A small self-supervised audio encoder (BEST-RQ), trained from scratch: soap at rate 0.0018.
Rows from expert 1 of block 5, named by matrix and row number. Rows with one number belong to one neuron. Each number is 128 + 32 x the weight over its row's rms, rounded and kept within 0 to 255. All counts start at 0. Numbers have three digits each. After the name is the row's rms in percent of the matrix's.
# gate: expert gate (model.blocks.5.mlp.gate, 32x128x256), inputs 0-85
# up: expert up (model.blocks.5.mlp.up, 32x128x256), inputs 0-85
# down: expert down (model.blocks.5.mlp.down, 32x256x128, transposed), outputs 0-85
gate.44 084:084151142097166172099193126149127151118125130104123140139143106087131079112069131045124092142105120167138156067140046143136148127091127119060170095114084158163122168101131161095125156154110089159124097076121129116177148146155158113098149148109146144162139162
up.44 087:129116120138173137114114134116131125121111179146166130109105191199096090127109111084097129115096174134092133167156140205194114120131065104170063129136091162121157126136132149150113120077133163088127107090133125176176172094155112125093098177127099143128087154
down.44 084:098183132134150122115122110097144126063132104122124133126137126098144107141084154199146144121121138143150098148105090074158102131143110123155104079091126148121096173154040129148155085045151153131084136122154209152108110082142063179106157058118144164174147060
gate.45 094:130129128171150164061140188208096130113134118123162130160113091053156155104172135111097094127137120173114093156121117143167096089090079059151131115120143128074143107108084111123085228095249130139195102166117098137172179108121094068134170177083142108144101173
up.45 093:143148112124180153072141154241087127181083130098151184172069173118117131080161180104079097101087131151079121138142148124159093182108103103161106115095110168075119109096067165116130194071255112093226132162123110178148137102088113110082095134164164112118094160
down.45 095:096096147088141098091135136171099128138116184113163213126171035121113164131218093155071096119155069170131170079133128156078128125121156112137084089110111142110080142151108104133160094142129146135135084084076072114114146138132149109090149166124123165145139116
gate.46 090:143120118124130115108126172123081118121207131112167080169109160127100142073097154166162143100092134099122165126107202089121130090111143134139148149082162151134069085106134125177125125073130150121128062134115120140123098106136118155170158158089141155172116094
up.46 080:144098147120132132110116115130162120117184163147139094113151196195084149112153079131172111135152132103090160076132153136196127162057104109109151174093111144146103099110153150139152104156131144098130063143144083113117096080154151130222142169107097148130098159
down.46 091:119098129139112159080144138160114163193133068116103082139112127068069086100211138109151089128120133146100185148153107175162103122133143072184115168167121146161153088142121069103156129094139143133144194161093153159153069098152183101091137169161079106138161129
gate.47 092:124105102053186133137148149139107125123077130177139111090129089098129135112111143139165094125157169135148083177167176138124128137139114185161140162219036099040081152146168067123142069169129136175173164092118151108111101123130139099123133174150110126105126132
up.47 095:136170224143163112088100127150173162097153113081152115110137174096131135099149155093112116142155165094115152083078169113157115127135162149151118136098136100170124123109118122160095128062135089090121100147139162155125152148149095123195107051116187149141118141
down.47 092:125092237141099081144141126054121190094133109130109137130102175135130139107124208086134099129104098131097158145120143111158094137095150072155141123122104147147164096104157079106093113077130167068106149135150089119151139146138129138140146117119123141098137141
gate.48 095:093108113149114178105208108141083197129132172120122122133169145095112064152130145099108156105074101119129153146178177101127149115160098102113184129247138100128135135110223148116105163136086129123107162092148112104068123154146110102167144127140084113038191162
up.48 088:143119156138109117146188120132114168118078085139113199120110167129107093170116109141116128096122131125161102127073152154128176110111103122070113148242064120139106148167121189109118099133125121170157137166103109128091122201023102113157109131075091158102194114
down.48 091:165078189130085157159134137165157145159079077129094082101174136128127088108142154164135114110148096147040116161142158105054136072136123163132175143188112112158101126148022171127159097139187161126129080134115121101133106108146147178132134076118114126121146098
gate.49 080:149068081131101178137097053084101110186195143121126181150181176152107095071132110123172102119123098074060145161081106147133095178170154078062132119092140130080117173117092121125099171131156109146111122125090086111113103132172059143103140091142076143156170186
up.49 081:110086068141185120119116100088181135087105117081145149088173137131114153037097075120162126142093120121169137157173149133115131111138089131096090081147075113075148132107157152104144161079128099133118081155117147206134133134183135127159185158127152139126187106
down.49 086:103054145131141145148121168175168113088164135084161190133131164122105172087134084196131119138150144129140097107088149178114157142206124112128120188130145157142141125153160085113088145080150113129106114122066151160132126142130090193156129129115077109131103110
gate.50 107:105156126097164125113136146134074142151106096084155059188090113049150157063180128143085097116131139123144138160156112172180131081147112082145164127143114090148086180137110151105125169055123128154129161129129166160152195128243098120152108165102070102102080158
up.50 107:133162135085153115119132153192098144138110098128132088182093099085135170090168150138143066085112156134136130146177128126156148063143150097154169125134173133138126189123112123120151218091164118117151157136147136089169216107214076122137138123080115127101096169
down.50 100:114083162115130089104095111120110111141108038123127113127147162085125167110164111130131116136125139129138123149092127182065190159138105088118126143062101162118110091140208094169042158125063140137127117147136159188137149162131129172136128117099131125212149103
gate.51 080:121150122159135185158100106127094155122153136184140189117105155174162158138100111122054114144118157111140109110245192149088098143123115162101120113103108091171178040125138113154183128154157161205145138162158218183139086130112129088060075091131190161127128119
up.51 079:112159133108166085102176139158168128103190141120118075144121077097159096137101092171139146127150068091142126104142110039138116173140155102055142134112126136105101149107113108067099163141118106119203118147174051148147169094054114102174248156122079140115087165
down.51 080:137172155126127192104141124159133044107136146120170180148183106115157136081067131141152130125101106118042102143129093145164126103123147125154126099134191126156092164120129177102173148117172186069086130132147173155147200131102106115125123149114133131119090159
gate.52 098:113106134160164063141091170148069151160145192097138128121085133088128080064111127151135163112176111153103143151088113078030145144090132068110132056108128156149130113167106150081099144135152117147067132076175126155126078133114159142125119098168122143125204107
up.52 102:080095171122113105160061163134124110186139151110145129143128126107123113080156121148127146117155146124148105147129140077088140151082182061112145129096114166136138138147071153102125121083177116123065102069183140110113074108164141149097159094174175158105197119
down.52 095:162172131068141092108131102098116161032184157082147157124165070079144130153196107134123183134115079134100145047175184118145089145114152096067123094080141165112098150170173137122144130187082115124178097122159110147153141130130124180130067182136124124084146133
gate.53 166:094120081126101117109128123100133124122136112089139138141146115104174158111145103125115103127146143116081115178141122255122088127115087159144128133095153109135186177117151185225120094134135112127111179058113101137112130133150134170072118108236098125147140145
up.53 165:155141171140167145138162137124113154149109166170104091125134114169108113120108133160156133145125137132178137061123119000121138147136169090104134123181107128126068085148084067031126144135126154125160039176132141125134120129107108057185138159045161142099127115
down.53 145:136114085140166073153118153130201144172144081124136086157064213115150248077123137126105154117151122135144097126133138065108080151133061062166131143095127132121149161071133084097128123120096156124109136139126155112091151076115140123123155144160190148181091124
gate.54 152:127104170153130180124139067115122132068195134150118143109123073115129119159080119152186139130113108126084131121182106142165114193057112164119144143124146115139163133115124076087130061197119178077100141132141075162124146138148113137144070194134149156137157113
up.54 155:126106148126110186121146080147122125088188139176101152121134101127113111181099132144206131126091104136082116158146130138177120180062133150098126137142155114135126111119150058060128072187105191051106125105128090146163125142162107147154084213124152128129176135
down.54 124:159104078068098143119084159087105118136133161142134046142139107146144120157121121123198146120115154163129108121158127124179133142104090201150078105139103128150119117120126146105131175209128132141143178114146121180127065114167108162166141179165133117147141167
gate.55 139:136127124194143086106110085111082127165157126091154149118101219159172123120135142112108101095119192096114133212155120072096091101150118157079110109089140152136165140110171089151108177114185111107202133107113098128115115104214157166133068153162151122146118126
up.55 137:144111141160139067137095084101101124168131142094143141123123202125166115151164135119110070078125202117083100214148167092057097087148138164085100133047161124135142119109146154123107175131164103081199111080112135132131117102208149151148074174165171106144113129
down.55 124:112036119116140138095121196112106148061147158096131135139123105102100157142100182126130111146118082092136120131127116082113133116197118129124125143140159171120163106104220109148135147171126116134137114154136104125153115143143131114140039119105106085128158119
gate.56 129:194103091116131112135090128123108086109149073139116129153107085122179151146203088172132156151143140138161175191141149089091143125114131090151080117000046131138148197062114192193117146151145140131095142110177146130151120105084113121063080126173140081140059170
up.56 118:099140135158083155127123092175169111102104208127177130082121155136108106113074151100122095135117122116098128058118133137185094135107093167138167142183181111092091062197111025068154133106152162109159075126095133171120121137124135137132171143105144180098137116
down.56 114:075136096147175149130115151142144108153170218125110058077116099106123162101190166142167115127108164148096150123130118147101198167130162155160142159179113073123089123134050114174081112112130158149132115091125110152135145108102121152162143141165125124137151125
gate.57 101:070098193117133138088155122152130102127159125082125102155186120087135161140110176140129131144087107116148132077101113120106138145143059194085174154146106107131123072159089108130234152081167080144155133161098131131114092212156102142133164101089191171083211113
up.57 096:073078146084090140081130186164161113139132094114130137155199021085104168105151161156195141119095111106185132114105102139113132123153102198121139136133101099124116091155117064107174156104144091112119148149130082154122108178075091184060150118148202153140206157
down.57 090:073143153136120139140130112146123133190153194128127104135107148116093151149124160127096093096149128144124141136147119173131159143125088153113121125150036149132105185159138109074145148079048167121157199099126156101103145154109162182171118145104061170148114148
gate.58 085:123129140141015156142132145119077110113124148149093111145143082127219088101120119098108110103111129114105100125101124157098113129105109113162132152206118130186142135081140112134151123154127101091142151218154124178137166095104159157132131088098130150043116126
up.58 091:150105142155055160138114117114048127085114115137097144127122121142172095122106143119064067146082140103123137193106115158119115107151163141144154137073128134220113107126100101164159131115108075133102145219146156138154144136074151099106137107138086179112122080
down.58 100:175182107185087171149135115118140167088170051122132090148169151137093076128098117068082066155109109143136146100128082146152184169123106118103156172084149160153165133108156159108011163109111111099094123117146145058144138122112159117123146144118143165092176143
gate.59 082:132094161105070119085172164095131161123124189153092123110080086196071162117186205165185078161135102171154113124103159199099161167146112236091133128146136108065145098131168173118117147124116144145134183148086125083125116216148104120106125140154120105120152122
up.59 080:142131118126086113145083121131132089124135152078072166116105159102122091120240138156140163128088139187162100132125097166122170124076141115168148093165250130131099187110125079127169081104104101143108038125100136131157165173111106111102106100112128110113122103
down.59 085:121212079103113106112152148118095093140094126144126147103079146106113108163114169163098147146160146171152128115152130142144110098104138129118076091060061147115158089123157093151156106079145152118116140129150114202126141150119164095140126170108137080115127142
gate.60 119:093111112097141104116062119170159131131125100146164162172184105125115211100133139136114116149150117158130108137134135139129089154081151193178112158074174146097118112082122137115100199172211114086074057107070078089081113157143130096158142144142078084134121170
up.60 110:167087105168123130127187140014092171084135130108105203122119191148150081164116113094129139117131133074135101123118148134097136121186144050090081106168127128128112177150085152053097052101091107140166144157107177177114152125130115120138150132105236139136131094
down.60 121:127177111084111158163110109044126161099145214112141162115128168109141089124150144092134098125179175138176147167182095116103117081101116130171157149083095130090125083146174130146137111054110144152079129184152166116127147133133196140145219080179131159127136114
gate.61 069:131116155082166125159157092156122107157090076119112105161153115121085091106103139122081036134119153122164144118131103102096148086102121192180140133155100104081149134143124127091148129196171167126141199124138107033128109143066135124132180110127145142108153163
up.61 072:150123077096144081148098096167096154142144127166148110149141130138131149074150064144097094129070150126075155101124119108090087069098121151172149143100083141084231071105141102127139134132131104172135102160174138106123124109123148109049132137138113118136115159
down.61 077:094099153150095158176132127148138142216156126176116140064113161129157069131082073151146140157078086100106123114143133102174125153133134131124099130152151156099106116097084206115142141133169117194196180165158165124109135137093094134081146106083127171128120122
gate.62 145:149113133161130158121147140097069119130145116174113139102104192105145072161083178137186176126071127152100134104102116108094126187134131120109128226147150115063146126123097197133103096115127208139097166109121163122114111088093138135123122130062154116132150237
up.62 140:124124131121132130130106132150189131091128111099129120150144068147111202085163065126058108124179135103155125133157126169155125082130129157171134032147089133167115132147129052116163110148140019094147086138134104142134152167162124132160139112190101133120149040
down.62 117:168169108075142127119170159159107163060122151123109140096126161127111109105125176141063121126134201170106142128112081125160112130171140104079114138186084107132148115120182088103094122089105101158119110159160129167128130110141126121097159072114092087125092107
gate.63 080:156121128168109119099089119100154119134107167112060087079104105087127148128111173111151091127080134160171181197129141217131116176116115133098102156162150172152170131106109114195129140076116092094149135104113108122088159123147135147063096123093126132144128194
up.63 076:114112126172165096122092102199106137134106163090082163081155176123128174185103224105174165166091080129125131201114174108118140119171097125129126129142088114078150141153113131235110133110167116149107200110085140115141095160121110100189117088110163115150120151
down.63 079:130120176148096082201129134158134118089121120139112168133126151124105123118195099044128099072125145152086178171102137121116148177123143111119147107094124179120161138128171171175147159094103110126099125140117078112134101152148110132122147096090138034126148097
gate.64 114:156116142101099134176126107109103096155053149105117144172158153113146255200183112126145130149125110144092115060127088132116177152126072089161095136141167103173127159123131143152109067141085133123178055149125173111042140111109127126093124137080098186107150062
up.64 125:125151117130113136087120157125131135076175093155108119198145091153125024106119142145106121110145156118120113175139141141134070113128156108145123125129075151094114116112130133101113173134145136136115148075103141194214115137111132107148150192140197103181103165
down.64 107:096162111149121184151079145123120130160162120104080071134183106106134075087077146098135107110112175115142058110120112131137142144165104137140135125173096180119163069108199129116117127110118140089122118115183159084143110176168081133060107129117121136164106148
gate.65 087:102065151168110131076085107172117131160174161087124064093151059073121128153157125148213174121097068118181121107093191123097132092157102159166047135103126099151168141169149141139122169118205103148181136155106126102093081146163107149101150163116076148085148097
up.65 089:165108144122182132192107109125162177119123193164160169159122186150123088148186101128072108117183182074059147104187165087198095106164138104119162115103172123062105109118114143106152092135115098076035103126166185168106199119091114173165053122103075116042151129
down.65 091:133133169122135129129080150074168150115110138138096236139106113160134079147165110133102118160152086111133165182150047104128130106112097126165139087160137117118152181159158093103153151086132092089093084127103137119130103177118108144078206170076177085097134110
gate.66 070:162118161157142107129099105104193121146117134103130155141063158157088136152101161145128188100108105146133176100112116113156152205136099105135118163126092183115127079172113190177126152074072115119129117170163123177084148105189124110124189128170138134021125094
up.66 073:114119114095147162162137095129056152106127144128121106114178164097147194138172103068138117119119164109104075160106173192089114094114121149101122130129158098144115130084137131106112159095146108125133124109137192085156117149118132114145110145068139170184170129
down.66 079:175067116099136123098117112091152108121115147096085124175127100119130161130118092149114178123070195130129155131108157147186112139097102110130115184093129141136126095126214093181068175135144058126062103097141145183093134079112119145119134149110117112173121138
gate.67 077:119120159162104107179097107171119065118115137136126142079127255142102119117145154116088166107197093126103129148174114136115113132140097058080111118144110103153136094148138084109195110069153119190165138113151096159142108093119154114143135131178130141145087087
up.67 075:162133184119134181077168182083151125138155117148120117165142008101187123129141110139137119157092188138132136098185143130093158121126102158192130144143138106117140129121091183138088079160067124173164098145090136130101093137161131166100079124113097102119156089
down.67 077:144188077115107172174143064148109133126126041149096196168130194110117200141121099095078136128136171096095177152129123126179113077134147113110119142100152099171150115109067157142086134219171127169198129157058114151088132163120125154163103171118156145128149126
gate.68 080:153151140111149147105176105188123120198105106104137150138106162130117181130098116101193202179180070123140159106102085116139142136094137196150085126140116144152208218116133078160081132125161120144059120162151162101106129125102154145091199117078063119083136164
up.68 077:137107126117112187177143121097156133076116115143096123147104080096111026103152119192056043108108166135084137105222175127100136124146111083123146141166104104130072099171134106119129111104102087175176166111096175222120114106119158102076096107145148140152109104
down.68 074:093180131106109130112141131098105140118108155138141200132149144117155099108124206171087121114139100168136173079126091128130115138127137137105097122084151137148162148148114139071144140086103149128187092171130167091107116117090134108084148145105131168116162180
gate.69 107:085131147103096124121092180150135093148109100139063102152135145105107255104076098195118164174141130110148115111083148131114165144101109117093138090067173075107098104174150131070156122068158141160147136166116223115128170136136108212080146081158134141126139180
up.69 109:146153148192178133144133082100124147111115137107215155094099125120111013084138155082107071096156146123155152178145097143146109119128186138155114155187143202117155153121171143188090145154110144145111062116142080153134111100143129085165122160126096134103123081
down.69 103:143161052120129086124115120104143130156162129101113046158142151088170092086202114121114117169122083176151148120102116080085158132121164087132135115150165070077124155084248121163097164124103150130107104122192140118105137150138156117078119090112116128061132134
gate.70 093:105207065151131086169098095114073143164095086146121144092154112146127125078169118127105170094104159140151144125110101138175119143100133082115178141095113096178128126097117129122113116179142136155136080106142133166168113035142185122115099161131141109125103128
up.70 090:121212082157116085190089112177041076180149142148124159118139116064140043135155112165120153103132163143092167139088108072139109101144167139114166170032185069133119109086180148111135111127153157136115100121144170138133126038120170131138169107129093128138102111
down.70 096:099148128163172077135119111182127154182134166093138108120104133101119211150206152112153114166085054118094207093140167155067098156133153169151118149121105090118154129178136113144100097115162122152123160143125124075102080122108119123101152119149051067121129072
gate.71 115:164138141099246130156145094165190090111108127105143091106116155151117164047149136052132139144125110105099153125115062136120112150107164133102109157112162169116152138090118055112159106092167110105081099134135137088154196159108162094073129123104140114112097150
up.71 102:141113145133000133136061157064086128091162090150097107157132107154136144111107129176103097088156115143165168156099135068165154130155103077154146138060070151117134114168148141136088113178126140120097104111082161129097146087188118177128094190147118130088153120
down.71 140:091087163116141134112107160124105099174178152101124035162156130066094137176121163092067076140109121139126147145114108155109189163129108198113142190216139155126125096110159126092151115101097109145100080121108124111104097130134132144112140125127111060142135108
gate.72 097:116113133165099128099102134123111127084146162148133098130136092217115083156136097133114151130156122145131094139174131099092104188129106117166123148136175121095151126130136056128111071218142119163172151098071111116141113120151153132092115095127095157107136112
up.72 094:136044151154156178104172120129120126105087124112146121126151148208129106167110090119094137111192151138139119129127192170065129188149120099130126102166137130101141098084197110126174133217178118170166167087128146084117153113142121178158154069140113155106126099
down.72 092:145075159100151127138107120130125096148147178112098176124153151142120206155131063162113120141121109150126074180065141138154118142144087136143149182092092118166164125133061156116136144140159155173076159098139182117071165105138072114138099050123154037118207147
gate.73 114:150145099097082166125097125157151164190146090101184170084136176183121117111173113126198058121145141123134170187118153108129147143084089166142129132112153120119131101143093108126161205140118172123163127109080079112120184154098117138085158099176096108077208183
up.73 106:149134081094107157145090133140149205188137119119198180108140216140124114134148129148154079144160140138107188178097092100119106173084071159175124147093161105141133132148129110086170222139142169162180119125109105117110136148066109133088142110152105090082154140
down.73 096:167120137078121208157143116138123156118181146126102071116136097138151187118171139168165150130079065122123080140103163131199133104152113108097152176099114116134107086114109119140195115131145084098072147115134097103103100125144117172155139074113156095072126106
gate.74 110:142091125168121157165091127154081110160116107143160146157160157126095214115148114110119104156111160144136124255152073124224145133127135119082148095057072084152141099137147092105107207120147190127189133131148104109107112091041090088114121128197142096083160135
up.74 122:138142162093142099110131183122189133115136115129102131166077052110131080110130161146159106092186112113107091000104134110099154088181139106130113123172122199101166167127121155135147122112098101111106109124137130129122147115202109124147120180067118182145151108
down.74 115:160205118152113124175139100118129154133127165123171119121080124086167105134106163154141126085103142148118106201122167137131133118112047098048206120142087113138153121117150138137138142151123139137037058165166102129134120155058124117106162080148149145117165128
gate.75 097:156103138142150126102105149116083152146095145140123104173107143149122087064161121152107154138187099136112157141217111152147109107139129080125108163136110124134121138122170094132181188139188177098125156163151113160105156032079105117150149161165099153096136149
up.75 101:143103135166177135098101153082108126168131170124123104188137152168075114075208127163093164113179110129126142134183093121137115119156128100141118155186108126102130129116154059109155145134192177111138134117134125152127172009096132153158133153191131132126132146
down.75 095:142067121109139147166124155045125110195155116095108112091137117169114108080169176163145162091153087106107152150144117137120132129128176199059130137103103073157120084154129097061129127118094152070103132168144138097156092052134114140134103133135113113135146126
gate.76 061:158118134126157050190183119132135083176101117148174117116138144112146057089150149105167075184128073171068100104160120065115135121099155106173087173111050081142066133121083159115143133164137111093174135187159147124117145149115156049141122176133180094074114116
up.76 071:150100114137140153134133147138140165111101170107069165108070110157161172094158094107184115101064076113152115091065110170173156143123098069166118105214105071145111112138144099094120149172122154120167088112138146112072143111114150053143094091083088144144192131
down.76 066:123101108134081169127110109124123116165088139160107121128135180191126118124138097112129199150080107125129047134101134150123097114122077169107106177166182107135115154138096151124104178192108114104097164165120152125106138134099125130132133152164149099154121070
gate.77 109:118098126140140174159090141130100122163171178114139230084144131189137128111146122090108146151199159133095099147091146101100148151186108165176074103113126115094133148142154105097172182154119137116098129123213183142133098113174148117166136189132152134095168147
up.77 116:105050123090081152110134148092118108097111066094101241100154102054108128098149114137114119132146092154132168096021138124127108146117128098100153116096094113140135124160126143085170137118127143078095112102143149152162067101164170092194150134153150184140146111
down.77 100:129122149181134173161099121120099134098169147122162069125112077087161117104123110137135132152127157100121115136123190117139195129149157106165127111164153202134104144136180131075084096123151147110211146152126164132084115120110144131182105095101124147099129133
gate.78 112:098135118146160139197191132126116210072110063130122236089146140198129117091153101117078105159111225110116108093120078144151129073162149130065197123132129112111123123119170140144187124085130143166136109077149199142117117143196125147103100150112139148067148115
up.78 115:136121111099117096068122182155128084127086134120132016156144114033094144143083173169170138133147000150122113148167143159129123149057140115183079135137117119158129109159057099132083156174112131080111123129122025128135107131030101125157189117108111119201120124
down.78 100:153170133103115100093139175182145118163062098157123227147148136145164095113127086086124133098110173094143169165112118122132069138131101120147100131132145124119160123110110208108144162055178117120154100133158101194087142207135109089114116106176152082058077169
gate.79 124:133106127109138085147099165106144150099169186158118119146117123143128093124142116099162134104091144104086102095101156083146119090148143196255076130153132124077216082132113105087091143184097103074128131142147079096150177106147141164121119067091152159196099126
up.79 122:149112151135136160126133114143140109155071112076122112145117139136100173122081105152083132141167111170150164133155085135124104134114095051000160111122130118179031164138148173167151099081175146178133137129135127127083100180115145098138163189139100095080101136
down.79 111:144123086188120173106156103104130087062128178117129171169134082091140150102141153073138148092159203093169085096182137132052174119148113199156110158082093096104118119157126090106050122170070138157172148090122153138090132081113062134097132155049056126141121117
gate.80 080:146195112132123130104094147082107154150123131145121074129148186122124109138169150136077166186164177112144099145206138103114065115124112081140122110183140135137090136149104097103137146064150146055158098084106178140141124153143127125178114174109100094151074165
up.80 081:121136154116098130131139130131112148079107095145131165101123075133131139119141114174127103086055042109126107104080099131139196199157113191084146125132147097116191172111135153136112056136126133154117113155082023111089113120117137160125120099158111126148169121
down.80 088:162157134169081152130184090101150112136169123139165143127132103146082139114099102130128127164155184111140089088137084104145198111100110167110167158163171138100141135131074154079080130099134086097151136094154097106147191115149154130163141112172163164105086141
gate.81 107:127090165118157191140139136181192134178112075091123117101145073081166081136110134071152097136103123115155105083152161108129171128166156107106191115154186108132134072100206111108117107112129105129162149143104116069125075160132108105117138134088169185170171135
up.81 108:098127173105135083115209098090136103145142172137117164148141133122162116100161146125131102114134118141171065130100113153154133095145168147118101127147163145139141122145076118132164194130155116139137102169110124119117147183118182110114114180104194121114166139
down.81 099:129130107104104165105132160142130096188139156163118108120134153094132084146172140109122122091139061101190136154118078157095118124102169198136104145139125193133145147117135083108135141153128173107083173136117107095155105138135175083167057114125062140148026127
gate.82 077:103112104148132134095194086104165161070138095121147190140117104117186084157110136135179123106125168099130044095161185077118151148107206123122123137184225082140149141078068154130133133091129111086138111123099133141109136186179133146142155121125202161177146127
up.82 077:096115063098168148104183163117112105157132121140120228120122086133132160110140161139133147120149149154125128135047170137144139155117109145139157169120159096118161145127067161129183054130111131139170096109100147110130185079174184117121092080127108138084102142
down.82 078:117024175160126153137107141113127161121098106139139083146197077115079138112074149131179141153078066084117119107163113140211117124158122117137188168141086149106117126099168138115078139118109146121119123144065088119108091158088107128176112160168195059130146120
gate.83 074:119118149094102146102117088116128153074115115181126151129071124094144171121167140121131104109106165181115119161187057130155066224102084078123096123126148155125152153149148064107088159144199131139137084149132117115122120098084160146075121139125096160153124133
up.83 079:160150157108177135116086166141110117122119109112104156119102153110115183126096170136127127157089110136106113123137129159124117114063119171076137087132236113161117132156094134142106157135169221134095066117158082109113124137139113071137133131110151118171136140
down.83 072:128122176114106124088169127058137151082132155106115159120131102193111087118176150223143119106133135183095167085160146099222188086164109149123146106135110139120124133167150151104146090102145116127106185146097186108120120236094138142084109109085088104164138132
gate.84 109:108147131159112150149120094094161084132192152136151085105143118163153149165055093139145150112121126115153138119099125122152136212138100171124118138059131085115166108126107197138234089094069125127089113137110101150098109134133092141150131186120084138155117174
up.84 094:146057143159082158105113110151134143150125049135121078127085132123140162209138149094164138114088074136142101144146172114117115174142092072147147139125095093145109113181169230125148108102117118121116121100161161114117122182144105154134140070133113116085109167
down.84 091:118079146139160136132140151170169103188159098119190122132085107147092177159169115112166163061123178116107075111110120159106113127157150127150144181153120091087102049168097201184139084144165125070160146097112127122123100093140100127060151155071153109162164095
gate.85 069:158112106108142176152157179090094164132133193129131094119117082132117132128162125140182103172193130145145192135162096103147140131118135107129145120130080109089145078115130094117042110189091147158105069115169135161091085136077170094136077137101092103101163094
up.85 074:166129132100115107148124145095129145063119171153111163089144120114088140092114104109173095102102115106169108144096138186141158098144099156127099154199120089160127156116139075074130147124086072140155084030159072140080103118139121172130143105121108162093173096
down.85 075:134185152175087110143126102195152154151085082103146128173112150099140138112173122108151114139085066109154117103144150207130142134122121121097083138084105095179147104076174139151118165108167124181117101124146093032145123068117111097146127102165110100135154132
gate.86 094:075175160183108116114109122123108140130069135101144134154137146128171096145102128066140119131123116109115113084206193133129043139125152139181130098062109142127109159095140138120152190122157063130139133151139147176130161092130148147085146112138201098181105147
up.86 091:172134152171096147103084095139126151108145075150138095107104160146077116175138121105120110153123116119123149167148166068149136093090160117192127087057112131138141206151177148177097165095112133143055126101156145150079134105179157083177142154135101109164146104
down.86 096:137053163111163212134116094155115177129137144139141173144125048150149066124159148134105164129153152144099163176124181145199097139150118073107132152183142138107121171110163125112137097175157103121057104113123196157133099137103197103127166120148171135139098140
gate.87 107:120145153171141119100159059088140050164125131168202084199109229110153106130195115118179140099125152127115133136119109068084175083086132143116150122136122114121107155118081125143129130134093166135199127164176160102140144093109127135167151175126111130156155121
up.87 110:175072112150106127104136140113129036153132140160149129236115151127087154107231136120164169142145156120091115125143122077067138126152155104139073150126136132139104143170042105090085112170103029124224108148147159118116106123049108084128108167134163107138075121
down.87 121:078064141123096244145143147139160128083099124127169119139152154138089092131199086119131126169131146134155133186125111132219121154141106095111147128136084185101186127137185118148157145159169168153096075124133095175169146202126110136132124115058103084140114167
gate.88 092:145095124176090140153172198100108135159180203131137109110124112175179130058112120116156143115099140114123106204160072118160139157165148114156133167173145144131133152067155171181147145054132074122114192115113209136135226144152068098148139086145074110121133132
up.88 086:102167111141203201137126137127125094106144085129130160140136146031110062142139139133163072128050125127097105042088141177090146120120123131088115141137222121123115118155096154104081097172051108064147198141146142067085123123078166131160098093130137167164092113
down.88 084:136230120137132089152123159174138157159127157165132125110176069136064151108090117071136130135099139087146129096170094093177181092203097128153106164135137180103118160109121128160130074195160112128160188135137132088134170110141139079172161114128123093113094126
gate.89 116:120142138139164144150138111122128188070147138131175117078093118110147161100153074083084143077124174115184117150092123064130146107149150125144109133103117179119135110109111090108154253091146130133147114110189088141120224107114119133156139206114144138128103132
up.89 133:131120184185109125127165131109111106089136149108196113122086157102131160133211134072099117056092137132150125154083148136122130078102139127127124117101129128132151126138107113152122218111192156170188121071137109126103155068175122118141128232119125117104119128
down.89 122:123066118126148121127121121147157109117132164114153166117174111152131162133068084130136163131116103117119119188119121144158127154152097044126131137100196132100100142127211100198114108098110112123115102082115090119115107120168118153126131139076131108120172111
gate.90 085:121170148107089179141154163128144163119198117156122092090099126091104087073132144163189131108120134137181110128136179096118113135169150082069116110139103169128158123083171095136141148198144067181141084118150135161097115155137139140119097155150161132130170113
up.90 084:105085131157094117097124133135144061147200141133153073145147117120153155119138139131174145116101147092121079112097229117162095094195114060183138103120186151079126107129125088108123090173130094125164136116131158169113117132142097136171123117168124162185105103
down.90 084:101175160110153105154151165101166111124094255150132159106077183149080075134148129095112121099110149103116117144134125130126155124121163141098115130131153104143145120140115150169111109121144158144130061123161150142135132184105145082069160120167116110146139097
gate.91 096:116115160180100103120097076163169090158111107134126077129084113102175230125099099122169110107133136129108126189103147083122133106125128145153187114133145126078160119142147139132151138100115114114132145085092137137114103086165134191081126098122100118115120177
up.91 095:126126127107213140139167135130098145165124128114118156123198157159102004066134147084150103153086196159138140080161112230121153139081131107091098147116112159169146180093107087123114103146121086148117107152159132121121123144146108070151110168078150143134128091
down.91 087:112155147140147110093129103086120120134167155152149081135096127116112146117120144117097090163149147173155079110117172176123123114115142135070141088098148131094187148135147149101162120135121078117141150160156152146131097174129192126125079086113099130101130125
gate.92 082:128148141085153073164129099143142129090044148129145072126147152128159097122140099097068108109252135129118108105175103141188089224177116119081103117111106121145154099114093112154141082102175132134146094118172126173125145171119060098173042108132100086080093095
up.92 080:158129130166123148150146138135134133127161119101091131147138067124150164144146160147127125128079145137097173155108109051075119081075138152136128157150196107146074130100129120132143186150093113144085127126110187014139122105102149162081226100081191152147187188
down.92 081:137084129130102091093093147088135143194138102074135139147127112124126146141129076137158144145131097075110201161144143094142094148123154140160092127107183203110144126134145141062072124119201085171169207125132118111081105065084097164124125078172095161189088125
gate.93 068:131137141139113150121091131099132121151112111183133054110131130182133089117085129097145079143093162119184170164136106158087176156120102101146122147160148124105170108114115063129123149124124182083178100116151162172186174159158150175125150104190145142055104107
up.93 065:198134116156097183124157147176119143171110083119160147110135127135083126122169138134086172160130167152113162137132187092146107097142109079114162133085077152091101137089143051131149158057158161210043112150111173163085129153133129099124120131139083129092149124
down.93 075:109124132096131128134125126092119141153143163154113083159061129141178112091131155096136101161125130177145100050139097156178103123117111142109154183105123184156154133122098154184118102101110133108150094139073073125164165083164147095134059140049145153185134112